Weights of a small masked image model.
Model: 5.71M parameters, arch preact_resnet, activation hardswish.
Training: normuon at rate 0.022, batches of 128.
Data: trained on retinal OCT scans (Kermany 2017), 98430 training examples, 8.2 epochs.
Rows from block 12, named by matrix and row number. Rows with one number belong to one channel. Each number is 128 + 32 x the weight over its row's rms, rounded and kept within 0 to 255. All counts start at 0. After the name is the row's rms in percent of the matrix's.
# convs0: first 3x3 conv, stride 2 (model.blocks.12.convs.0.weight, 256x144x3x3), inputs 96-99, a 3x3 kernel for each
# convs1: second 3x3 conv (model.blocks.12.convs.1.weight, 256x256x3x3, transposed), outputs 96-99, a 3x3 kernel for each
convs0.76 102 [122  96 123 103 120 123 119  90 105 151 123 138 158 135 162 178 146 173 109 122 122  91 134 124 162 145 184 135 158 158  96 106 122 129 133 136]
convs0.77 101 [108 125  86 125 114 169 138  93 152 100 146 117 117 105 160 136 109 104  70  95  97 105 118 118 135 137 110 101 131 100 139 114  86 115 113 171]
convs0.78 095 [146  96  78  99 138 191 140 107 155 129 152  76 131 147 133 137 138 140 127 150 163 114 124  83 121 130 101 119  97 136 164 139 106 104 109  83]
convs0.79 108 [ 90 111 138 116 130 103 170 169 124 114 134 109 162 117 166 109 121  96 145  96 135 144  92 115 129 156 179 142 118 121 127 155 125  56 139 188]
convs0.80 097 [115 120 154  88 112 158  99  82 137 113 163 153 140 157 155 129 134 133 149 128  81  92 156 116 106 187 162  87  72  79 131 109 124 143  93 168]
convs0.81 099 [138 111 130 110 118 104 126 132 155 117 135 147 203 168 168 124 134 155 119 108 123 148 101 108 144 134 166 157 122 131 116 144 155 130 164 114]
convs0.82 099 [147 166 142  95 145 128 154 141 111 141 143 151  85 115 136 176 134 124 136 148 113 140 109  91 121 124 118  99 109 155 123 118 107 125 129  71]
convs0.83 101 [130 130 135 160 161  96 100 117 166 142 171 170 138 112 167 124 167 107 157 159 121 156 114  89 135 140 118 140 165  94 146 189 132  88 113 122]
convs0.84 093 [147 129 116 119 146 107 108 165 150 121  93 120 143 157 162 107 129 128 156 140 111 160  91 135 154 149 175 114 136 106  83 110  72 138 131  75]
convs0.85 098 [124 142 101  76 132 122  90 132 114  93  87 111 170 138  94 171 125 173 108 148 120 181 176  69 145 110 167 174 125 116  86 202 119 165 159 105]
convs0.86 098 [103 125 152 136  87 132 136 204 165  88  95 145  74 146 128 114 149  94  99 167 141  98 107 157 142 117 106  86 106 100  79 188 155 137 133 200]
convs0.87 100 [137 115 108 179 101 124 137 194 156 118 138 140  82 145 118 160 124  60 146 163 130 156 174 110 111 134 164 125 138 124 120 149  92 153 131 153]
convs0.88 101 [120 117 139 148 118 125  87 100 124 134 137 156 120 114 160 102 168 137  94 131 117 124 159 157 129 164 151 121 154 104 167 174 170 174 197 184]
convs0.89 093 [153 120 148 120  79 145  75 116 143 121 147 107  85 113 179 139 126  96 119  99 139 130 117  73 109 101 134 106 137 131 100 123  81 158 120 172]
convs0.90 098 [106 175  98  92 174 151 183 100 147 133 148 154 217 169  97  95 118 134 148 135  99 165  78  97  71 121  69  50 135 144  88 131 137 126  87 127]
convs0.91 102 [104 193 125 111 107 110  64 105 104 114 136 126  65 109 193  77 134 154 108 117 101  78 149 110 115 130  97 100 104 107 134 156 165 120 128  64]
convs0.92 107 [130 103 113  97  96 131 120  87 152 124  39 146 119 133  88 129 115 118 129 142 108 155 149 135 156 149 139 115 175 110 147 189 130 142 100 125]
convs0.93 099 [134 129 156 119 168 192 113  86 124 148 138 122  76 150 106 100  84 136 158 129 128 163 132 127 120 175 135 114 160 100 151 140 167  97 109 105]
convs0.94 097 [ 87 163 154 113 128 205 153 162  88 107 171 127 136  94 138 154 166 186 116 158 153 108 127 185  99 114  76 143 164 177 158 104 133 118 145 139]
convs0.95 100 [153 149 113 102 126 119 123 170 106 142 120 134  96 143 153 144 105 164 124 141 148 114 157 115 143 157 148 127 132 146 132 146 103  75 155  64]
convs0.96 105 [ 98 130 130 114 149 157 149  99 120 206  98 136  98 126 166 109 129  91 124  88 119  89  98 170 112 115 114 145 122 142 153 179 152  75 131 191]
convs0.97 102 [141 174 115 148 130  84 117 128  79 131 104 142 158 153 158 155 143  87 106 122 109  87 157 117  99  77 151 104 134 150 126 129  98 140 119 166]
convs0.98 099 [103 123 129 121 157 125 105  94 141 167 144 123 178  98 189 114 164 155 104 104 138 133 179 102 115  60 163  92 171  91 127 172  95  89 151  61]
convs0.99 095 [109 174 120 139 109 234 126 166  70  90  64 133 129 162  98 134 132 126 136  75 126 156  99 119 153 130 137 127 195  98 140 129 176 116 156 141]
convs0.100 101 [161 178 115 157 189 135 107 157 137 140 103 111 133  84  99 120 171 132  98 166 103 110 119 205 140 165 126 115  79  83 127  92 104 130 166 134]
convs0.101 105 [118 131 109 144 122 193 128 109 122  95 124 141 143  92  96 106 176 171 116 147 119 107 139 113 141 102 153 109 125 121  94 136 152 102 128 130]
convs0.102 098 [105 187 102 114  83 105 149 130 123 193 105 119 153 118 157 107 104 113 139 114  72 153 140 190  98 124 138 152 143 163 175 165 111 147 161 116]
convs0.103 100 [ 98 134 145 102 166 190 126 148 157  89 113 158 181 165  85 141 119 121 127 113 102 109 149 150 157 136 174 118 138 134 101  95 182 157 152 123]
convs0.104 092 [156 160 109 125 112 121 115  66  65  86 141 101  87 114  96 162 154 142 127  86  70 118 122  97 155 147  94  83 122  89 156 137 140 119 138 137]
convs0.105 098 [162 177 141 118 125 165 186 144 100 107 140 122 161 131 115 106 154 138 150 172 144 131 125 135 140 121  86 161 126 111 138 126 157 130 161 214]
convs0.106 095 [100 144 117 118 122 173 137 160 143 104  78 100 115 143 122 122 169 103 119 105 115 136 141 105 122  95 136 106 150 116 136 142 113 133  94  65]
convs0.107 100 [129 123 101 119  83 109 125 158 129 124 113 128 114 115 114 167 127 106 104 116 132  73  96  73 137 153 138 162 139  88 172 142 180 139 134 106]
convs0.108 101 [129 146  96 127 136 137  80 147  70 105 131 126 150 154 159 138 111  81 111 131 131 131 114 120 114 106 134 151 103 106 133 135 143 123  80  91]
convs0.109 103 [143 125 150 138 119 114 100 116 112 106 190 107 124 109 132 125 139 155 148 109 127 112 114 142  82 107 134  98 122 103  95 114 132 121 119  84]
convs0.110 099 [112 140 221 109 135 117 135 157 151 135 148 155  80 106 106 116 147 155 174 155 125 141 117 102 161 173  81 116 144 163 109 114  87 161 122  94]
convs0.111 102 [115 126 108 146 109 167 115  87 130  99 130 118 161 127 116 142 171 183 124  94 117  91 124 155 134 101  95 117 100 144 120 103 124 102 157 132]
convs0.112 102 [110 114  92 141 121 143 133  99 144 107 167 151 106 171 111 106 125 151 132 137 115  86  97 116 118  80 141 157 127 146 107 132 136 127 103  68]
convs0.113 097 [108 141 149 112  73 104 133  99 176 179 133  94 174 121 137 158 151 111 141 124 107 162 195 154 114 160 118 158 160 128 138 147 165 140 142 140]
convs0.114 104 [186 167 135 135 124 103 147 121 102 159 161 133 149 115 115  92 174 117 152 148 117 193 101  92  65 144 147 159 166 174 178  77 109 110  62 174]
convs0.115 103 [111 118 123 111 142 159 118 131 138 117 105 135 114 176 115 104  87 136  87 112 131 130 133 102 120 100 113 135 125 117 130 140  90 145 127  88]
convs0.116 102 [117 100 114 141 118 151  99 128 143 109 162 143  95 134 116 103 148 113 155 164 109 134 156 131 172 118 135 151 120 118 189 140 177 182 130 132]
convs0.117 104 [ 90 113  95 109 145 136 119 179 129 155 127 103 121 124 141  97 154  95 103 164 165 119 106  83 153 144 111 145 160 147 173 111 129 140 156 134]
convs0.118 103 [142 115 180 101 196 125 120 140 156 142 140 117  68 101 144 132  99  79 174 146 104  88 106 130 129 152 120 133 138 141 125  93  97 124 154 140]
convs0.119 102 [101  77 110 154  78  79 135 107 191 119 121 108 124  53 136 124  85 150 131 138 136 162 105 167  93 133 198  96 111 126  84 135 125  78 194 160]
convs0.120 094 [138 165 182 129 125 131 115 162 150 103 125  63 101 110 109 137 116 101 114 106  84  71 120 199  89  67  59 114 103 123 121 121 109 119 130 146]
convs0.121 094 [124 130 154 144 113 104 168 124 155 138 126 135 140 151 186  90 136 122  93 157 119 155 177 142 159 228 169 160 165 173  58 143  81 167 181 109]
convs0.122 098 [131 135 145 116  85 163 113  94 106 115 137 117 126 143 139 157 147 115 144 114 114 157 163 139 130 141 117 132 111  96 160 136  97 149 165 121]
convs0.123 101 [132 174 153 126  78 145 139  97 130 169 112 161 115 137 126 145 164 106  74  86 134  82 110  93  99 138 101 122 164 122 115 142 135 128 152 130]
convs0.124 105 [144 100 121 121 114 107 110 120 116 136 113 122 121 112 111 120 122 104 155 180 153 105 114  85 155 168 149 165 133 137 112 158 159 127 120  67]
convs0.125 097 [159 110 102 156  97 126  81 135  98 135 108 131 101 166  83 145 133 153 142 176 133 140 155 111 166 113 135 162 154 144  67 126  70  98 149  96]
convs0.126 103 [115 123 116 104 164 114  86  80 158  92 151 162 137 126  74 186 184 127 141 152 137 124 105 169 123 134 156 131 117 111 128  76  78 191 131 176]
convs0.127 109 [147 165 106 164 133 111 134  80 122  91 107 134 167 132 127 108 143 140 110 125 120 136  95 117 160 117 123 112 136 124 131 120 136 108 131 184]
convs0.128 092 [136 135 115 117  90 134 153  92 139 128 144 155  97 150 120  95 156 102 120 111 112 138 118 119 128 144  53 131 100  89 105 131 131 117 153  89]
convs0.129 101 [108 164 129 113 128  82 154 126 107 139 147 128 168 148  96 123  82 125 102 115 140 130 117 102  99 136 180 140 186 107  89 100  89 120 118 105]
convs0.130 100 [125 147 131  96 135 109 157 105 134 130 126 117 154 148 156 142 180  74 144 134  88 126 105 150 101 116 119 146 140 147 139  98 120 113 125 109]
convs0.131 106 [139 124 136 123 137 115 118  82 131 143 107 107 108  99 122 162 142 119 117 117 160 111  89  91  88 102  84 152 174 208  76 157 140 130 135 143]
convs0.132 095 [152 165 116 121  92 128 149 151 100 114 117  94 111 144  85 116 101  91 126 159 156 136 120 172 115  84  63 139 166 185 118 103 155 192 127  82]
convs0.133 101 [158 165 148 123 130 141 158 107 144 120  94 162  96 125  90 122 134 142 138 139 114 125 117  82 119 114 137 140 141 173 125 150 197 137 136 172]
convs0.134 098 [100 134  79  77 155 230  77 154 107 111 147 121 103 165  29 163 102 143 138 125 141 140 156 102 105 137 137 105 128 119 152 161 146 149 114 128]
convs0.135 098 [136 135 126  94 142 111 123 110 100 147 132  96 153 127 112 139 124 105 131 136  94 157 116  91 171 158 130 135 143 183 117  95  89 170 121 144]
convs0.136 097 [123 137 123 136 152  99 122 130 116 105  81 153  99  93 116 119 120 112 139 124 119 107  91  87 134 123 130 142 107 141 132  91 175 129 129 139]
convs0.137 093 [132  91  72 122 138 158 127 129 176 131 113 149 170 125  32 104 174 127 122 116 109 135 151 153 161 156 140 120 142 112 191 166 135 128 143 137]
convs0.138 101 [118 161 161  88 114 121 115 112 132 147  82 137 109 192 155 114 150 121 114 166 164 135 137  76 129 116 113 123 138 156 143 150 121  99 108 207]
convs0.139 099 [169 118 139  49 180  68  95 115  96 126 133 114 129 136 133 117 146 208 131 150 110 153 200 133 116  86 105 140 122 163 140 141 190 111 182 157]
convs0.140 099 [133 105 137 162 122 151 150 111 141 118 131  92 109 116 112 165 143 153 140 111 119  89 148 142 132 151 225 139 145 125 149 195 166 131 186 124]
convs0.141 097 [ 80 125 121 150 161 141  96 128 166 156 109 103  79  84 119 131 132 141 116 134 160 124 150 155 104 115 123 131 151 146  74 104 126 168 133 161]
convs0.142 100 [108 133 177 172 172 114 153 214  92 165 109 114 176 110 117 109 101 150 145 111 110 156 104 107 146  99 158 134 138 127 124 144 132 110 129  79]
convs0.143 100 [119 105 195 173 124 109  96 124 127 142 170 141 101  91  90  97 121  98 107 107  76 150 140 134 142 117 115 111 139 132 121 116 154 172 199 168]
convs0.144 102 [149 137  56 104 126 183 132 126 138 123 125 107 116 157 147 118 131 135 102 100 126 151 113 160  98 153 108  95  88 115  86 151 193 149 132 144]
convs0.145 104 [127 112 104 146  92  90 115 109 155  90 160 156 115 176 124 136 108  75 117 130 127 115 114 141 125 140 125 121 132  75 117 108 104 127 112  65]
convs0.146 105 [128 142 177 105  88 185 121 187 151 150  80 145 187  96  78 186  92 112 132 121  77 172 161 126 125 119 139 107 108 128 111 128 147 137  89 164]
convs0.147 098 [144 136 234 121 159 137 161 119  91  96 184 180 153 139 176 140  79  80 107 127 142 170 116 187 129 110  42 127 152 158 166 151  87 119 118  91]
convs0.148 100 [106 107 146 134 128 177 138 132 144  83 109 123  85 152 126 182 140 135  58  87 126 151 194 177 122 148 121 143 124 148 158 164 121 151  58  91]
convs0.149 103 [131 150 135 136  58 115  19 134  71 122  95 143  70 114 111 158 119 117 120 105  95 148 144  80  98 116 142 115 118 109 195 123 117 150 103 146]
convs0.150 101 [ 86 112 107 151 116 140  86 103 146 175 163 126 139 153 154 123  97  91 136 128 132 132 137 118 179 160 103 104 120 133 110 118 159 132 161  92]
convs0.151 096 [148 142 141 143 160 111  79 135 135  89  81 140 131  79 157 131 143 148 151 144  97 153 161 180 127  90  86 143 132 167 157 162 175  88 159 146]
convs0.152 105 [133 149 155 128 143 115 142 158 123 134 139 124 107  88 128 141 186 164 112 116 133 112 140 112 107 110 143 118 128 140 175 158 152 157 105  60]
convs0.153 106 [119 149 143  99 139  94 144 144 159 101 178 162 192  90  74 147 132 120  97 137 154 143 112  63 138  73 135 130 148 124 145  86 181 110 124 140]
convs0.154 108 [139 118 123 131 107 138 172  96 142 119 130  83 153 101 127 116 121 140 175 151 114 113 101 124  77 101 100 161 101 115  87 127 109 107 127 107]
convs0.155 097 [157 157 178 131 148 146 121 139 156 112 143 113 158 116 126 151 130 135 110  97 131 119  66  86 125 156 103 109 145  93  86 128 155 125 192 118]
convs0.156 106 [115 141 122 137  94 134 128 139 151 132 113 118 146 111 178 122 149 138  80 169  90 106  81 156 150 150 137 158 129 120 141 137  96 157 120 104]
convs0.157 099 [113 132 120 127  77 139 123 124 131 117 116 126  73 133 113 145 119 119 134 112 126  70  62  37 144 186 154 102 113 114  88  78  87 113  92  94]
convs0.158 103 [ 96 134 157 138  98 164 150 130 142 224 126 123 164 119  91 145 103  94 116 112 108 116  64 123  97 125 164 108 112  80 135 133 128  92 122 115]
convs0.159 092 [150 147  96 111 158 147 153 134 147  92 124 118 127 143 162 152 133 188  88 114 102 127 121 154 128  99 152  86 126 105 111 145 169  96 163 104]
convs0.160 101 [150 129 123  86 123 138 120 105 138 122 137 145 189 182 134 121 135 133 193 128 149 102 122 110 153  86 102 156 131 168 129 130 142 154 148 184]
convs0.161 101 [132 146 157 105 130 146 128  76 156  90 134 124  80 141 133 100 128 139 146 162 145 100 110 120 115 153 103 134  98 150 125 136 155 136 150 153]
convs0.162 106 [104 161 103 103  79 111 104 181 132 170 145 109 110 172  98 110  85 111 156 138  97 117 165 127  62 120 131 122 142 122 121 150  89  92 133 110]
convs0.163 098 [100 124 113 105 143 104 111 131 110  86 134 139 123 108  99 118 127 115 107  96 143  93 137 120 104 125  95 157 117 158 117 106 163 125 112 142]
convs1.76 096 [120 128 111 139 118 149 118 214 118 119 118 121  91 131 127  73 169 119 132 108 106 158 226 136 124 109 124 107 159 144 177 110 119 146 163 136]
convs1.77 100 [159 148 130 120 122 145 153 252   0 128 116 129 126 138  80 129 125 107 160 158 144 160 100 220 119 148  97 136 124  98  90  98 134 146  93  80]
convs1.78 106 [115 155 120 156 117 127 164 145 235 140 152 145 167 242 148 186 128 151 157 178 131 104 124 155 124 167  76 113 159 154  93 150 106 172 128 182]
convs1.79 093 [123 130 135 117 136 136 142 132 128  86  79  74 126 130 123 101 103 163 129 117  94 141  86 153 109 119 140 108  86 110 149  58  93  90 108 124]
convs1.80 094 [116 130 121 122 124 112 107 162  60  50 102 155  83 123 149 196 163 117 127 142 158 166 124 124 125  86 121 125 126 147 145 115 108 108 139 170]
convs1.81 133 [142 122 118 177 155 159 130 255 110 106 160 119  84 160 132 142 100 147 142 153 123 142 150 178 102 104 126 122 128 149  90 172 143 114  75 113]
convs1.82 093 [125 155 130 111 119  60 141 238 113 123 113 133 123 146 139 163 131  62 139 136 119 114  85 162 158 209 183  91 120 128 137  76 140  84  95 167]
convs1.83 083 [153 153 113 125 122 140 159 109  83 126 166 128 127 108 126 110 159 126 134 162  88 112 108 123 119 158  98 167 199 129 201 140  84 112 139 122]
convs1.84 101 [132 151 170 145  84 114 102 117 164 125  97 126 129 162 170  97 166 122 129 107 108 137 177 101 128 114 133 175 144 139 126 117 179  69 211 206]
convs1.85 092 [122 133 140 133 154 151 126 142  63 171 134 184 160 233 181 139 184 107 143 130 119  89 231 150 153 139 161 162 132 141 114 112 127 113 177 174]
convs1.86 088 [115 182 141 150 150 131 147 205 159 163 161 135 162 158 116 146 168 105 144 142 130 116 187 127 113 109 131 137 104  94  63 107 111 170 149 179]
convs1.87 080 [114 128 140 179 107 118 123 160 162 145 151 178  82 100 149  96 138 116 123 103 145 113 170 146 107 171 103 109 130  73 185 100 166 105 143 188]
convs1.88 102 [140 108 116 130 107 105 111 182 132 157 186 135 187 194 120 100  90  93 122 116 182 129 158 141 105 134  89 190 146 148 134 141 148 126 108 122]
convs1.89 092 [112 153 131  89 198 120  92 190  81 150 182 148 129  68 128  74  89 152 155 138  94 110 177 205 140 120 138 153 141 142  83 130  95 136 104 105]
convs1.90 094 [125 108 110 138 155  83 148  92 138  92 123 104 107 144 140 143 117 105  94 123 129 141 103 162 137 121 158 150 118 108 146  85  88 132 118 124]
convs1.91 090 [147 118 114 140  81 131 135  56  84 176 111 149 118 100 149 177 140 136 115 154 147 120 187 196 105  82 108 106 205  93 174 105 128 120 164 118]
convs1.92 116 [133 157 135 190 162 158 121 183 176 128 105 141 140  93 109 135 147  75 105 145 125 119   0  88  84 132 184 119 110 139 130  55 139 144 120 114]
convs1.93 095 [173 133 139 115 111 149 153 255  75 142 129 139 127 101 132 157 130 111 125 169 142 114 161 141 127  94 136 111 169 178 164 124 162 152 192 201]
convs1.94 096 [115 101 127  92 148 140 133  97  79 149  86 115 172 119 127 126  92 137 125  92 144 107 154 182 167 172 132 112 141 125 143  65 173 157 214 189]
convs1.95 117 [104 141 142 132 111 149 105  91 122 122 160 141 165 203 159 127  98  68 115 104 125 103 199 127 181 181 128 115 146  89 119 115  98 146 187 159]
convs1.96 098 [144 132 110 149 128 191 130  44 239 191 194 144  98 121 145 145 164 159  96 188 124  88 101  92  80 111  96 134 118 142 136  95  97 113 105 131]
convs1.97 105 [149 141 124 144 108 160 138 107 108 166 153 135 151 127 109 137 130 129 139 111 137  81 172 104 146 136 152 188 144 102 158 123 100  95 199 173]
convs1.98 092 [127 111 120 126  82 128 163  69  75 108 157 103 146 102 176 132 144 100 148 145 145 126  96 116 128 139 121 130 167 103 108  12  81 109 143 131]
convs1.99 104 [140 116 147 172 127  75 104 195 160 143 183 122  84 120 169 119 109 209 155 130 113 144  52 151 161 142 157 109 135 116 122 180 124 153  33  71]
convs1.100 092 [130 146 113 105 156 180 145 250 219 180 145  80 147  89 123 138 104 137 130  98 117 141 103 159 140 134  89 212 146  98 136 110  57 130 128 151]
convs1.101 108 [128 129 131 121 162 132 155  63  80 110 137 168 135 214 154 124  93 145 152 172 134 112 132 150 110 125  84  81 108 112  73 191 101  91 154 123]
convs1.102 107 [117 138 139 132 180  94 140  88  74  85 119  73 142 194  76 103  80 119 138 119 112 112 125 162 109  92 140 107 148 158 102 244 179 164 106 151]
convs1.103 093 [130 136 154 135 107  90 116 157 146  98 163 135 151 190 126 117 125 104 136 150 139 158 122 217 177 135 160 113 117 165 143 141 147 130 130 151]
convs1.104 104 [137 136 128 146 198 148 133 141 119 113 147  80 132 155 150 122  93 126 102 126  96 120 120 146 135  67  68 125 146  97 154 134 129 164 130 109]
convs1.105 090 [142 156 161 119 151 148 103 118 106 127 130 190 114  93 189 131 120 148 134 150 127 101 159 146 136 113 158 131 132  93  74  72  98 108 126 141]
convs1.106 093 [148 142 121 144 136 145 112 155 117 133 162 152  98  90 150 140 101 164 129 170 148 108 123 147 130 107 142  69 122 144 110 121 155 120 168 115]
convs1.107 121 [136 143 166 140 155 118  88 107  98 133 110  64 133 210 132 129 115  99 157 144 139 139 143 111 112 123 201 136  87 136 160 110 102 158 103 121]
convs1.108 082 [148 120 151  94 134 150  78 227 117 118 151 165 135 107 104 101 150 135 131  81 155 153  97 133 149 170 171 111 164 157 122 182  98 136 100  95]
convs1.109 100 [137 130 140 113  89 139 159 255 150 123 130 161 149 233 135 146 172 108  63 126 119 129  86  81 104 113  85 131 162 116 107  70  80  68 192 125]
convs1.110 113 [148 153 135 145 149 135 181  76  96 131 122 116  99 188 184 135  72  76 121 162 158  86  75 141 103 118 122 122 169 113 110 185 138 114 121 115]
convs1.111 103 [100 139 141 116  75 107 156 203 109 167 152 156 119 170 156  69 112 165  96 105 130  84 168 129 122 158 160 136  68 117 162 191  97 119 112  84]
convs1.112 103 [101 116 130  87  71 157 120  91 136 119 150 144 141 234  93 129 157 127 122 136  96 142  50 114  86  94 144 138 142 116 143  81 153 123 109  93]
convs1.113 116 [110 140 128 163 125 150 136 238 168 121 124 137  99 100 147 122 127  81 126 143  96 120 255  78 102 138  84 119 122 130 114 170 119 118 146 148]
convs1.114 095 [139 149 107 146 124  65 143 168 114 100  67  69 133  46  95 167 104 122 145 102  94 131 139  39 133 153 104 113 161 132 204 132 124 109 156 106]
convs1.115 100 [120 147 133 141 163 115 141   0 150 115  94 140 118 188 162 136 150 115  96 122 116 157  91 104 121  93 154 165 198 114 148 161 100 117 152 131]
convs1.116 105 [134  87  95 119 106 147 130  95 120 130 175 158 178 163 132 101 130 134 165 140 108 142 133 128 130 144 125 126 148 102 149 146 127 112  67 118]
convs1.117 096 [119 146 128 139 112  65  75  48 123 114  89  79 106 112 171 148  92 101 151 152 130 108 155 189 141 158 122 129 117 147  91  60 105 162 156  93]
convs1.118 095 [115 162 130 144 159 129 100 118 114 120 141 140 133 158 125 109  53 139 120 136 138 133 165 164 110 139 162  97 141 143 124  53 129 104 178 143]
convs1.119 082 [112 126 127 126 117 144 109 131 126 114 120 124 177  49 122 133 177 116  96 164 147 164 125 149 135 145 162 149 161 165 184  94 141 132 109 142]
convs1.120 113 [111 158 158 120 160 100 123  99  79 148  95 116 101 135 130 114 123 159 139 154 128 148 156 105  76 116 102 146 137 128  89 187 130 157 153 108]
convs1.121 110 [127 131 117 120  93  69 106 103  85  86 145 162 130 151 109 125  68 128 123 108  93 130 133 108 143 167 107 166 123 146 103 161 133 128 121 149]
convs1.122 139 [163 119 132 112 116 135 144 180 163  68 188 193 135 119 102 129 125 128 120 140 175 109 134 162 138 145 145 124  79 154 112 142 119 132 150 106]
convs1.123 086 [128 136 163 135 159  99 150 127  59 131 170 124 134  99 183 108 167 128  99 173 147 187  76  92 164 135 131 115  98 122  98 115 164  96 120 112]
convs1.124 104 [128 169 140 106 120 143 161 119 141 132 132  81 144 156 124 124 107 134 136 102 159 132 128 167 108 167 145 141 127 171 100 154 163 141 150 114]
convs1.125 091 [145 134 138 148  91 191  98 104 104 140 137 120 161 138 163 152 169 129 111 163 154 160 145 187  88 106 132 157 141 134  98  83 142  95 108 169]
convs1.126 097 [121 123 119  96 114  96 151 212 123 136 182 155 140 119 102 154 113 131 181 109 174 132 121  74 172 138 157 105 146 118 104 134 141  81 125 128]
convs1.127 094 [158 150 126 130 181  85 139 144 170  48  99 117 101 123 116  95 141 144  74 147 111 182 166  83 133 102  86 142 110 150 193 174 139 146 140 113]
convs1.128 100 [149 129 106 167 188 122 109  88 149 141 164  66 131 140 122 120 134 197 115 163 166 146 131  64 168 123 144 102 143 182 185  95 141 170 165 147]
convs1.129 086 [127 106 131  98 162 154 140 150 110 101 129 121 138  84 165 146 116 132 116 125 109 155  52 109 161 109 119 134 124 108 148 180 119 145 153 121]
convs1.130 107 [105 130 142 131 112 221 167 141 120  55 147 138 143 107 156 144 133 107 152 148 138 111  51 113 123 116 103 118 131 149 150 120  83 129 152 112]
convs1.131 142 [128 130 128 155 141 118 178 104 169 142 147 126 135 133 105 113  58 168  97 131 130 160 197  88 139 156 131 147 129 134 145 106 119 131  98 103]
convs1.132 086 [130 111 102 131 141  77 179  47  59  63 140 128 146 165 182 138  85 135 142 146  88 136 233 122 130  96 114 129 135 130 193  10 127 128  85 122]
convs1.133 081 [159 137 160 196 106  93 137 192 119 160 157  91  87 150 104 141 131 200 122 115 168 168 110  92  75 126 109 141 161 113 174 171  91 105 103  96]
convs1.134 112 [111 143 108 100  64 138 113  58 195 163 153  81 136  94 106 127  92 126 173 147 140 137 209  62 116 144 158 154 120 139 140  85 157 140 169 116]
convs1.135 080 [115 113 109  76 104  82 125 129 159 145 155 165 109 120 131  94 152 108 133 139 129 140 206 149  75  94 114 149 105 173 133 156 114 120  62 151]
convs1.136 100 [138 148 145 122 143 111 144 130 129  90 141 152 132  45 100 135  99  88 111 147 140 124  76 129 146 130 146  98 140 122 161 100 117 127 189 101]
convs1.137 102 [144 173 138 109 129 112 106  85 104 164 146 125 113 109 132  97 139 171 138 151 162  92 112  85 141 170 136 103 169 114 109 137  60 120 131 124]
convs1.138 116 [155 118 128 137  96 118 186 119 138  81  90 131 124  96 148 100 163  77 136 138 122  69 185 110 129 171 192 147 127 121 129  68 128 122 117 116]
convs1.139 080 [141 124 129 143 131 138 143  68 134 148 175 143 145 189 129 144 136 112 162 139 135 162 202  93 140  38 131 165 157 167 162 125 112 135  93  51]
convs1.140 101 [122 131 127 122 102 140  99 132 226  90 126 126  55 101 152 110 144 110 153 106 132  90 180 138 103  77 106  83  89 102 131  94 183 137 156 167]
convs1.141 102 [125 140 136 131  89 130  97 154  99  84 142 132 146 112 132 132 119 142  99 175 123 130  57 168 120 154 111 101 115 156  97  88 115 137 146 125]
convs1.142 076 [116 125 129 131 143 122 117 115 150 123 191  77 183 163 153 135  94 116 187 190 170 128  43 175 128 160 152 129 161 115 118  88 101 122 119 112]
convs1.143 089 [113 136 129 113 143  74 120 133  97 166 141 142 160 194  86 130  87  82 180 112 121  75 148 174 150 124 126  93  85 134  96 173 117  86 190 205]
convs1.144 092 [144 134 124 119 126  81  87 112  92 132 143 154  90 119 139 144 161 148 143 159 152 174 128 147  58 131 129 113  89 124  98  98 129 132 158 144]
convs1.145 123 [115 131 137 137 107 120 129 177  94 120 120 155  89 102 142 111  88 127 115 113 144 114  90 173 130 123 146 189  88 111 111  93 129 104 128 127]
convs1.146 108 [148 121 130 153  87 133 116  97 125 161 133 125 143 101 188 105 105 180 160 120 159 152  26  72 138 154 142 140 104 145 156  57 149 124 137 138]
convs1.147 097 [103 127 123 121  95 102 104 138  87 138  81  76 113  96 168 122 154 127 148 121 119 155 145 140 137 127 157 139 143  86 129 153 148 119 255 223]
convs1.148 100 [ 97  73 122 122 113 164 171  80 113  53 142 147 129 105 211 129 147 118 136 143 120 131 126 188 132  85 128 142 127 115 114 121 189 112 191 154]
convs1.149 103 [130 115 105  90 111  80 129 199 113 125 121  78  94 130  78 133  97  99 111 123 126 188   0 179 116 137 138 100  95  84 125  45 191 147 103 123]
convs1.150 106 [117 113 130 163 102  56 121 127 141 134 154 169  43  93 169  84  93 129 155 152 113 130 101 111 102  44  90 156 166 139 163  97 102 120 102 100]
convs1.151 099 [122  93 136 100 103 141 122 160  88  97 118 150 188  92 137 109 130 115  76 112  82 160  38 161 120 114 114 111 148 125 186  97 181 103 151 159]
convs1.152 094 [132 133 141 104 134  62 132  77 130 122 152 138 167  86 169 124  95 112 145 152 141 161  85  65 131  89 147 105 105 127 153   9 159 127  89 138]
convs1.153 100 [129 166 137 125 101 118  97  82 121 111 142  97 159 122  63 124  87 129 134 125  75  91  59 194 125 137 115 124 108 133  45 119 165 105 127 114]
convs1.154 113 [126 128 135 125  93 104 106 157 115 159 127 142  97 205 137 114 166 126 118 169 124 132 139 111 125  48 103 114 152 138 139 146  78 127 118 122]
convs1.155 107 [ 92 101 108 125 130  97 116  50  43 113  82 120 121 117 132 135 160 147 137  77 118 204  84  76 136 116 136 170 145 154 146 137 143 125 109 125]
convs1.156 128 [120 106 128  97  88 121 133 152 114 133 130 141 146 176 148 149 209 158 111 123  98 144 155 153 133  85 153 142 130 163 131 143 131 160 152 159]
convs1.157 114 [ 98 150 124 128 152 120 146 120 109 106 148 117 129 135 145  78  87 150 159 129  92 152  69 134 115 145 174 103 126 127 123  69 149 118  91 127]
convs1.158 096 [137 146 101 132 157 146  97   0  71 111 146 131 141  97 187 129 164 173 128 162 135  95  97 224 104 116 162 148 136 117 176 197 161 113 145 123]
convs1.159 074 [112 133 133 109 102 121 114 124 111 198 162  92 141 185 132 140 109 135 125 153 180 133  17 126 134 105  95 174 130 125 104 101  95 127  71 108]
convs1.160 098 [146 160 134 105 142 132  77  98  60 111 130 167  93  80 134 138 117 139 135 117 124 121 174 128  93 103  81  81 119 144 128 165  99 122  78 109]
convs1.161 086 [ 94 141 138 138 114 134 163 176 148 184 207 150 134 132  90 135 141 116 155 131 131 140  77 159 155  99 125 114 108 120 107 151 144 130 156 121]
convs1.162 089 [149 139 126 152 104  99 154  98 146 141 123  95 145 185 102 140 135 142 133 117 138 152 112 143 171 106 148 181 225 137 185 140  70 148 119 118]
convs1.163 123 [162 157 149 155 160 129 106  92 124  74  92 121 155 155  68 155 109 115  88 117 116 119 182 146 172 147 113 153 101 106 116  96 136 139 139  90]